Weights of a small autoregressive pixel model: 17800 steps, batches of 64.
Rows from block 3 of a small autoregressive pixel model, named by matrix and row number. Rows with one number belong to one neuron. Each number is 128 + 24 x the weight over its row's rms, rounded and kept within 0 to 255. All counts start at 0. Numbers have three digits each.
After each neuron's rows are labels from the 100 images, of 14976, where the neuron reaches its highest value: "strongest on" is what is common among them. Only what is clearly more common there than usual is listed. The data: microscope photos of single blood and bone marrow cells.
# fc1: MLP up (model.blocks.3.mlp.fc1.weight, 960x320), inputs 0-159
# fc2: MLP down (model.blocks.3.mlp.fc2.weight, 320x960, transposed), outputs 0-159

fc1.477:129175101122138121096129176160120167132121155124115117107161114145130138122111134095106085094116181117121120104151071118150193123117150167103156144101118134082149122116041136140098128119117150095125123099101163114135147147144120167113154154128105092099093127172147099118129116115164103116128135155155146151105153095141096135134166118118128131120112109125131106117105131145134137150136116118112093149141135094197151113161115141121130112110154099155146108087131164146127132143118108
fc2.477:114163151128106119143154118139099143112122146122124120163138147147147115109122105154100142194128111122139147104076158127115110079119099136096151128141100125123103178109210100144150157099121094122109122152158109116096132137128136115140125140142128099130166099129138154137127127085180105167163113124130101174174091150155102118122134180127120165112114065103116070131114180154095136153151145149173126135148136114131119114147116107088139125202133141106138116132150107115151187106165122
strongest on: smear: peripheral blood

fc1.374:145129149116148125100145141129128196161140080214170124149167128140138105118104111121169135137129152148101115114129108094122126127126127120107105101074105138167084137153110114101128141121129103129123157119144174115135119139104132121126146174064102117078144148132141143130136113137135160146075119127124137139173106136079116106107142140092168131143142089166138154125088100183113128135126116071108099156176116116165134138106118124120110095154148117160179132105122103105129121094153132
fc2.374:150165124128164133120111171156123122115102116134138139115123167115156122137137123145173151098109146159159144153116113125117135120105157112095162138145130143121135127186109146185087101148178085136063100129094101136148088109104142117120062124094090121197115145152128132146155141136121112136200133137220128178137166105118164117131135148158103140075135139141132122103114138083118081097125106154141150148157125124101142112119079148111115144134113127147151130088087145103158116105141123
strongest on: cell type: segmented neutrophil; smear: peripheral blood

fc1.520:153079132118123170179121109118137150121131093136108120105104097118103129139127106136108100080140141171142123116134130145083158172101100169112172101123137138134116101130123136083104091105119106105113108119146142141129140129112081131106161092110113106145146081082117099116150148159130121151120147132133121139150131072130089137093179115103167101074144138116131103129119159121130130154120143162166143143100147096165095122126164101116125128092118159139104136126130120092090101123124111
fc2.520:125092113148120089115106122133087144138119172113110118139122080144078111126171143096145146129164155103121134117161129053142111104141121115176084119159144147093139121105153147109107138132117133142113164101134176117199095123158120130140101133117139167105113106128121106094139124153144138122147148103181128130154137151158144116149144170127101149128117164073118107155156096084134098150123145174096122122098100098141112161127119124084093122137133119151131140083126120159106114201126157
strongest on: smear: peripheral blood

fc1.409:135112112142137115110128117105128135161101112149143133119123117092106138110139140114134126156134112141118136152133093135155155133118120085131138113103096145099125138132105100121116145128147131135133110091139072157131185127138143154161130119145107150143131150109133143093092164138116156190153125157151124150076122162129109137127068134076156085129146118081140143106097125131102154108140156119127114158098166095147124122161159182176152132074107095126134187149145156133171188097117161
fc2.409:149176156165098133128150085109146136133127142136147101200113114140131126149125123118120078099101128123171135112137171154125120153120140102127110129101088129144160132133157091179176150127121090159105131164147143102103138150113089126134102113146151149107169138157115107152131149150177079069075133092134126102126144116108101102106175154173114148119087129158163151157121115149139134119126120096140125120117098128132135137101113118118134122125176153136119090179116066139147104095084128
strongest on: smear: peripheral blood

fc1.145:134111143135126155113122111102121107127134117137134123141136111126131117156179118151121127133098133130141105146115133139170115122086106159142155122084111129136135140104142128163104098144144140150136143142127163130158099123107161111115087080137127103145156162132095136131114151143154156151056121093145176165110144153140122099132081142124135140162141100152144152107117102138143195118203118145148101114165100130097109088103164161143099144129121107133123173145123100131186122117128151
fc2.145:105111133123150123121110123142119134114133122161098164095149161114096140135160113095109148188131106085172116136137134095107158161142196121097107096144116156133115104165135162149089163138090170112088140149116109139143137129097093128148163125125166104161121104161100106123108118094135134108071125120136125100104134133096122096099101086141133128140159144121123111138111179155154161151120193122134121108144118148117135076155082150166100111147103085125105094150087087103100093116142122
strongest on: cell type: promyelocyte; cell type: plasma cell

fc1.752:116147150152091096094121085136079119107108125135120096132155129133114077124125151069121156148106152167160130130149132100142150099087170137156148136099108078090122121144145132110181160134129114130113129121176105111102130129140094150160078132123151160077110147136127137108146104121116156128137125158101141146093150140161145145158120103160097165114135050112100121125128149138155142115150126087093128145133115127139103113093154149104122130139116123095097117117151124142148126115111129
fc2.752:116134085156107135144175125129126118122142132105150125087093169123172117118122104152153143139163065101162103170130094109128143139142124116118120094178137112125137129131140157138090136128134133100147148111099163122130111134116135087177149142184130127134135114096134162130111176136133195151124134145155102153146127122092106143095095075126144125139123143107149126149138159152125117101128127161142122103147097118154164149081107142118143133111112136127088144150154126108137141155113067
strongest on: cell type: erythroblast

fc1.349:158096168130126121103102090086141099104135135133136126118123108113163112158119168114122123151109137126132090114174129127108160107110126141136125129138143158122126126128139146158101118117134094139127110122113137124193137081134167158148108201100157111135142105093080146136142119056167143153084098173126155131104166136109158111116119104128128090139124150166154129100136151150115143104146135142115095136126165131123166134106159178108131160117145151133130154156130130140117091115092128
fc2.349:091169143143143138111145118162101131118091165148131140140132140119131163131108125146096112116038155106157139132123135101166126155125140105138098091118130085097097131128143099112145099159142102118101157103117112113101108135141119089147154093116126174122110122149113122154095084158073124106136139139131117116110157142083108140121097123113134162150127100104106128137139114108143125104067148119123146109134122107144142058097083106156120089119131159151112136106169118086109157147114105
strongest on: cell type: promyelocyte

fc1.519:153106091151127100084106107110089147108129139125139090118148115103138116175128134154085151107155132134118111149111132163120133149113110102194118129142084113137142166134109125115124145106125111145126147160151092121153119147136113142100089082117130127164138123103129181134098142165126119132118114131142163127106133159121127164094142146174088104112136111175105140133102143106104124119075133134101157188125162164121136142146117096076154117093110137156146119087149147094113117115114148
fc2.519:113142176109143136134138111136132122151111109170131168152098104155147134147139158174134153137111094144152116108142139140161133167129114149157126118162165147119112115061171155115132171114134147119103121105094150115132097154127105147108140156093108090093096093113178123108145148119123079152086112125142145156139133144163120149125125155139133122156143117093106127112120093118120149127140149072109164147116169111112147147113109133143100101165167073097150117129121154101127152172136116
strongest on: cell type: segmented neutrophil

fc1.250:127148099102134152132101109087154132107103145117110124141124172162128159088123139151154169135149094120149139129132148122093110163130091115116115162100116103098145148113155140089138099138114148094106106122090105077136112140122105146151113125108147088141113122137127137104150119107117154088142145109119167170112136148113096123142145147118131128114153150106110126103136155142097100185142148168101101126121106135123143153128165109139116079123185117100135124110092115135100115137134133
fc2.250:108128120099130155111100128127123174108131115144144118114138133155124177132133109131130111113128126152144138141134116142128108135154132128145137169147138140140121166164104156162161162072099135136106103118137143105092114123129134100164127127141091152095132141158093114155091116125095080121149151092136158150130101128135188113202118069111166165112128114124164091149153126177148149135128104116099089132144112098119106123180104116158112104156131122159190155106133100188102148165136140
strongest on: smear: peripheral blood

fc1.681:096132116117110087121135107129143120161159130104166109078125103104125144132120118093119093128134139114117106142135123131143186130160164153132076106128139160113154152120186146140129082124132122135118145094079107155100138117129115112143118130145141164166154082078163172081085163108157173134080162144112148111133161099124121086105118097097157149091127128143098214136141158142089151148121124133127153134156142167111149084095103148125110131116111128138127118076133102099106151134129151
fc2.681:124149142165129149148113113133153094111117124159113121176108115160172119143091114127143150138147105140104125161150146111115158108120073122103164132083131140128081144144087113098122119133143081113141118141146136118132163107098119128130159068138095112126138118135094101120160132125125104163148128153154119124101080146117151145108127130133134146170165117139114079088123113114135122097168121097138160138149128149140166105140112132130129170131104126130179143140109131149155115123142106
strongest on: cell type: promyelocyte

fc1.372:131153147119117157110089131109114115103095156113183148123134077122138140101142121118138145119075139142111126132161145089137137095108097103142170106155114148123130162112132160145142115129170126108107048084138120119099125122144129105128122159121139083140129153159152091118141110129124141128165089088123163147155134105186143096164117124121128179138104106096117163109129137109143164172110124151105159148127133135129136107140165103140157108108196120145156141105155153153122112108093144
fc2.372:106103129161148147121123145133131095134126153133100089124149126170131091134139102142136127102150146147139126130128143141115152120134161154161064109172134131153170104125111086118103139163122145126133194197106121138157128145125100128130119110115106125151117126090150152077144129174169113134127117111130103135129131145148110190105143154116104128117131166128133126144126115103128173136118113134194082169109182108154097123147090169159117129129090099120102132140104168133126122107135117
strongest on: smear: peripheral blood; cell type: segmented neutrophil

fc1.498:145130155112137146140148099154091105143148158140121121197099130104151173166164153101130149097147117152147142127156118117123112124156153144134164099105115131119121151137155120104093129151163108109130137173128122155143123122131152107086158125152117170133145160101125150179136108129093150153096153138127134129135125162133145094096086118164099131151147089107112145120114100131127148130083141121091126109112185114174102109176136167119164099104142149160124131121191175141128134150097121
fc2.498:087099113117152129085169088085116146124148110119114122143114156106122142161113141170148143128127152105091118151080137132110133114077121172098095110157075114153135129086133138130147140140113139172140131134113134081058165117126076125147134129094116111096092125145110125125132136156123136106143076136126140123104082129167156104164162141110137139129148120138129153149134133144095129163111146113124130121141131121070156140122120128065090093150120160100135111130113117116122100128148129
strongest on: cell type: segmented neutrophil

fc1.196:167122099119080110140131036125154138176092100104158110131146136125153110146126158116102137090112169088161120085132152109137206150156132183164148151140130137131114143131127087098132169137107124151120136111125137102124109101145115097115128139156136112158128136096120121125126161114152113128130097137099152140143109097100146098130110142158124105119118121125104129141130143081125130137162111101123088137118114137161101165109114163153115147130133092122164132088102099140139158144099115
fc2.196:106111180113183174106092126157116148135150109168171134117137138103155159152109106158098101099113149157121113134106157153115143096135130106137133134134160101108159148157072140142137139119144120095123119075130103133142094113129103137125174130100097112102111125185110126095095137113150118171135132091110097110108091143166105104090186092093150105119101173141158143116145133145121103113111147143115140117086127111094138123129160103153136083147135119095107098152128115130096128106130142
strongest on: cell type: promyelocyte

fc1.516:084170130088112124138124124098084140162131153087106139129153173145125153117167160159120132139144131103122114107156115145101109102140122116091174105114105111127111118142078141087113138123108136126073117157149112122155147152119144121123140125163140116100178117162160145140113122141114132139147109077167105133123085128124139134098193138131122115137149125140129140108099153108167131130140101138144153148106148152145154103143106195136117181118093082092140077097149145149149118125092126
fc2.516:143095113151129122137157152170117128090123115143151156061109132081157131132094102108123130109085132129141161135106169122107152113136120110138093142135117154134138114098158142119137121131145120141144107161145148124127125133107108132107128091098122107122125095140144092117110144153131117152154159165125100113118152161135063120138080178144117124120113133154125075142120143132156155111109136131149112134163143173125144157127082110137137134108149154143141156160129120073161131127126170
strongest on: cell type: segmented neutrophil

fc1.158:132106134121138121131113153158121110101146147128103126175148140124156116161168165144089097123137137142138119094161088133151171133137163151180122160095154137136117124119121117124116151165122065133096141112155126136119102140175155126129159112105122098121128136135122182118129157125100084135136117116149118138101115171148150163100119107184153126133130140124102093110099112138169160128125152116152148164118148141130119136130127141107138121111147119119164118142130114114133088122137127
fc2.158:117125104138157133178100080141097172096123099116140111081119134156103164100122097095120128140139100118140122111155157142133154129145127140094150086117122144081122130138133119099159123131152148134132160136113156133134106133134104104126111109127052131179098101144145119137120160115141087123100090123130122097107188129117125108134132099082129152116151117186134159149121176130138121119113140149104181119133168134124126129130111150124129121100142093173135128177162152120122150138127141
strongest on: cell type: segmented neutrophil

fc1.755:163130161137102125134142107132102133132117125117146147125086160099166106116132123129154112105137116113120098116118134153140139133122126115136147166097120150151151131191087177135123116128156142134123166112127139112123132114134161140126108087156133144152140103077127155113103167105128133139129165160128155139121143180146157131137132140134126119133139077113153151132145148118102098125114134061108114126124127167128175088144162101141135141088129162128150150183153148116157129145163130
fc2.755:178168142114133141122137102142117134128097119117128149126110155073123129118108170108134142104096114120137120134137115123134115129098157127150120143115161143084138147141085124138163093170111122154109146106175138133140072126133123110125132091124114102105163126127111122133112119092186148126134122176137175145131123084164176118137128089130080173153138130100103163138073098156114121142105146133121166138131130115122113151103112092113132128108108149124140104153095148155107096106121129
strongest on: cell type: promyelocyte

fc1.392:143142155117137127149130133148073116135130124093131127147135127109139125141159146127138108118144044093135116113155116096172167139109135122132169135087105155116167152216092091129193131129119100145084129131114160121125152137127145161125150093122148164081140109111110117118081127135112138149100129164168133108188119110093118118149115149124134121118138128134076114151131151153135160099155167133120153134134151116110102145137130126143134157093108162099076143135128138076168107124133092
fc2.392:158125135138121126121148095160138162091113145145079114120123091146137108144107115120090080132124111103165104157150135087144144132127118139139143159101136128140099154096155141190138161093107161153179106161149117101095132137171138129161106130123086110135118129169139090167191100132123084098115146081146097124139140138111112135119169064126130104127128138072148137145102131138127157154126118184149111119144131154124132140135126087133132114096162101137136090121160106149146133129133161
strongest on: cell type: segmented neutrophil; smear: peripheral blood

fc1.405:127132142113075146116123134141167135172147121151160138166134119106124107173112126139122117134133148145127097147148122114129166132144148134115109117160157100128140088114127135130163150143161162090083095121134122156108145089132140136070145145103141142115117083103141149130143159116122168116147096079133109101142127093157140127101110088140122119158085180137163119159136111103108112100161131116097137180196152105156110121153138132155099133134086121136153152120128162124158147111106135
fc2.405:170129148146132116138098111088096140152087104139084127117117117145107135113105104123175136115151105133156150129138137138128177113094142085132049152120130115120153154117095111101154138142133141169130130104126114107123119133125159140120133131092124100063134103131153156164115137118107150081113083123081142098157089152138074127147069128111090116131080146132136111149115090121107139128116106123145113160143169108152113119124179076129163134160141150153205113108136130142165111190136080
strongest on: cell type: erythroblast