config.yaml
model: "autoregressive pixel model"
dataset: "microscope photos of single blood and bone marrow cells"
train_examples: 194171
image_size: 20
horizontal_flip: false
levels_per_channel: 4
vocab_size: 65
arch: "transformer_decoder"
width: 320
layers: 10
norm: "rmsnorm"
norm_position: "pre"
hidden_act: "quick_gelu"
mlp_ratio: 3
head_dim: 32
fused_qkv: false
bias: "all"
qk_norm: false
parallel_block: false
inner_norm: false
kv_group_size: 2
positions: "learned"
tie_word_embeddings: false
init: "trunc_normal_002"
residual_init: "none"
optimizer: "soap"
beta2: 0.95
learning_rate: 0.0012
beta1: 0.95
shampoo_beta: 0.95
eps: 1e-08
precondition_frequency: 32
max_precond_dim: 1024
one_sided: false
adamw_lr_other_params: 0.002
max_steps: 17800
batch_size: 64
epochs: 5.9
lr_schedule: "wsd"
decay_fraction: 0.4
final_lr_fraction: 0
warmup_steps: 1780
weight_decay: 0.06
adamw_weight_decay_other_params: 0
Rows from block 3 of a small autoregressive pixel model, named by matrix and row number. Rows with one number belong to one neuron. Each number is 128 + 24 x the weight over its row's rms, rounded and kept within 0 to 255. All counts start at 0. Numbers have three digits each.
After each neuron's rows are labels from the 100 images, of 14976, where the neuron reaches its highest value: "responds to" is what is common among them. Only what is clearly more common there than usual is listed. The data: microscope photos of single blood and bone marrow cells.
# fc1: MLP up (model.blocks.3.mlp.fc1.weight, 960x320), inputs 160-319
# fc2: MLP down (model.blocks.3.mlp.fc2.weight, 320x960, transposed), outputs 160-319

fc1.122:117138138097130113135106140151117136153143138098157129138104151148173131123121143127159143167122144139126143129132121123154131147128123133146167134137116173112131141139106139108130118155108167132121122084121162140141123134135109164151118159106107096151097181181134163140112119157158125155150081145129143168181137107108139110089144106136133125148148143160082144116084097111125154129112131120089155141110146143145156171108109141136078150136124122140146066073164105113153144069124182
fc2.122:144102129113129141111115113087141111165108146151126142167104133142146121125155119108151158092071112141179143113155141097135081123154134153123100163124203118170119100116122089154139110104133140120151109117147135121125170150151091122097127132102077136134151148116100126157077160171128126169111123132062122106100106169116126104131170129127121112123132110143177129136090109139126107103141124120126148105145143101152142097136110144116148116089135131143148152115169145138075101177141101
responds to: smear: peripheral blood

fc1.26:119142136122107082134142170131152154142117144154104143166154118146140157150148103164152146130136117118129136125103158151168147116091113155132132182151112095150146139092120133129141097140115100177167122154120157143158137125132107112120118118169084111158129125118129105157121130114126143135095129129143149095126168113152128099124128173109089146125118105168123130154090135113146150131130121093155136133129105108140115118099146119138115115109101162110137149134149150141108117143112113
fc2.26:104150081135088136112106131107115084136123148122117115121097099138120150120122119095108162158129192129156133164111118089136160171121114140108108108175153123112118132147131092136123132117150135092109139139136103135094152114108135132168117155083144148118141111129117109149127139123146116131118164137141174142113162125125148117148156125121145172135155141088142100129112092178093161150149135106113157112171128148182135073143137125166093112133154139151162138130137136104144125098070117
responds to: smear: peripheral blood

fc1.433:140128132107124134130106107124175092110140173108161115108140121129123110094105111179127147144103145132104125130069116126091117126119123110117089105097152121121144122139096160120154108136127111127110078078088143126136128143069149127145100148137122133142128152141072159118145139119074109153111098097081114098131178144104104109110112145180129110131140150169117128110158146102147135118115125140102109155104135146087093120148139149087169133150138095131153164146159142125098146130089138
fc2.433:093125127173170120185144131139095146163152145116088137146126124106081105152147122119112134157132148117101118165127093129117103150096166121154148130127113118140135101117157115136115130118155124134120143155125129127170138140144093142112172114064103136115125152116181117116157144119137141115089166080154151129129142114094111167143090115130139141124125134123142174166127116093120108141126099152145195155142138119130129163117135154144079112112123145138169092119107087143165081173144108
responds to: cell type: segmented neutrophil

fc1.279:117123083139164170099140134118125179113099117094104094141161128101166140141113153126148146139121144133114131139149146120104139135130127142143112161130122186154142129124128106119122145125182125111155120109098109109128120150166111147083130112159141121148153104126093113089069136132103099136102112168124134157110147106115130186134114135117146139149097137100128129082101114160147133111106097110134135141137115086142078123144147111113157167124110141135131152101141125127145145123165133
fc2.279:150135180148096086132140156108091121131138159130152118122094135114093179137143103150119134170066137117127167099077084147134127134127102134157084114123118115115129121121150127128149134133084097129114142109167100119132106142111128094131130139118079134125091145078135134141127085159095135139166128149165133099158116175143125081155129167112104109102157108117167093184144082107109178182109104136110121138115113151096146122103139098151141090155152106111121100135145154141135130087121098
responds to: smear: peripheral blood

fc1.243:087111131132131146141105104150105116137161121131115119156103131103131097096122116169136109142114099120129101159120133121158127117132112114112118063124154142114176152137121108109136169115141144097117159127135110153145113163092124163112126185142115121120140106165169133121145158130143122148115136114192175152159104105139124116118117144113108106141145142140150105153143136141130116109144128145144134169112111180141162142139126116112164134172157154097104122176157162111173109093134113
fc2.243:151114135113117139129093127177137121112131129122128096140162122112142095136134129128115154121145093114131184147117126085164118109126151116148108154164130136090138137101135129126135120128118137109154111142131135123119118147087187127101138112130154124134165063139113139100080170136099131123152125127110100129075170097162166159132116137137137114099165134118093126140121078061131137146142112081129105126126193093142178173140137126114105114140160086105106146132123132137152131147108111
responds to: smear: peripheral blood; cell type: eosinophil

fc1.476:172133073132144083143162105097125116083147130113143133130156122134159129135099139137109135123196110135154114107132134150072065102112150167118154129103146102137108125090162109124081136108087135128108147141130081129093155164135130126146123103153134104138145123143140138121141120151204146123141092151168131137150122157118165163126135095132143096147150158147110154114138130101094115144138149153150130143104147137129136112113070107138080134123124103177106158149127135105132107099106119
fc2.476:138184167124121082163155086139105081139161132125113140149103133182131136116095169173079106147071128135117139142143136097122113124111107144115118165123102131142141121118089110099148124136121116124104097134151155149091149139142091114143124163111160125151102124134104114111168129147145105153103129102111120096133089114092126125136118133117124114164121110126129114153149113143171121113102107123119121095185122152161144135161119135101149147145084166150123126152131128142110129110085136
responds to: smear: peripheral blood

fc1.268:128158090160139137134146126125109116108140103136105103125138125128171120147155136082167136157091100132131152146125108118107130091138095144126124113106130128089143110116129136158132103106112179124152149139130058101126148160144131162114156117171119136127095146114074141160123104105090119141110152096106115135166132116105162129130130152089129116151090129169110110111078105150162109163121169138103159157126059129116124087148097124124131094098161102113158118113109095080157150149142117
fc2.268:090160139120102124149139104154113161120115141136156146144102107113119128112130143125122109115123141084105088144125120146163133137161111152107142140128086111116113130166133126120143163084151103143102129100133200137140092116125121098122148100127178127144167133141137139155121131119157186120123088136134154110155133110115118153130140132114075111130183149107149109143153119106071119117106096146088101125145138146124159132102121168115163171137164125153122156163089122119167144146155143
responds to: smear: peripheral blood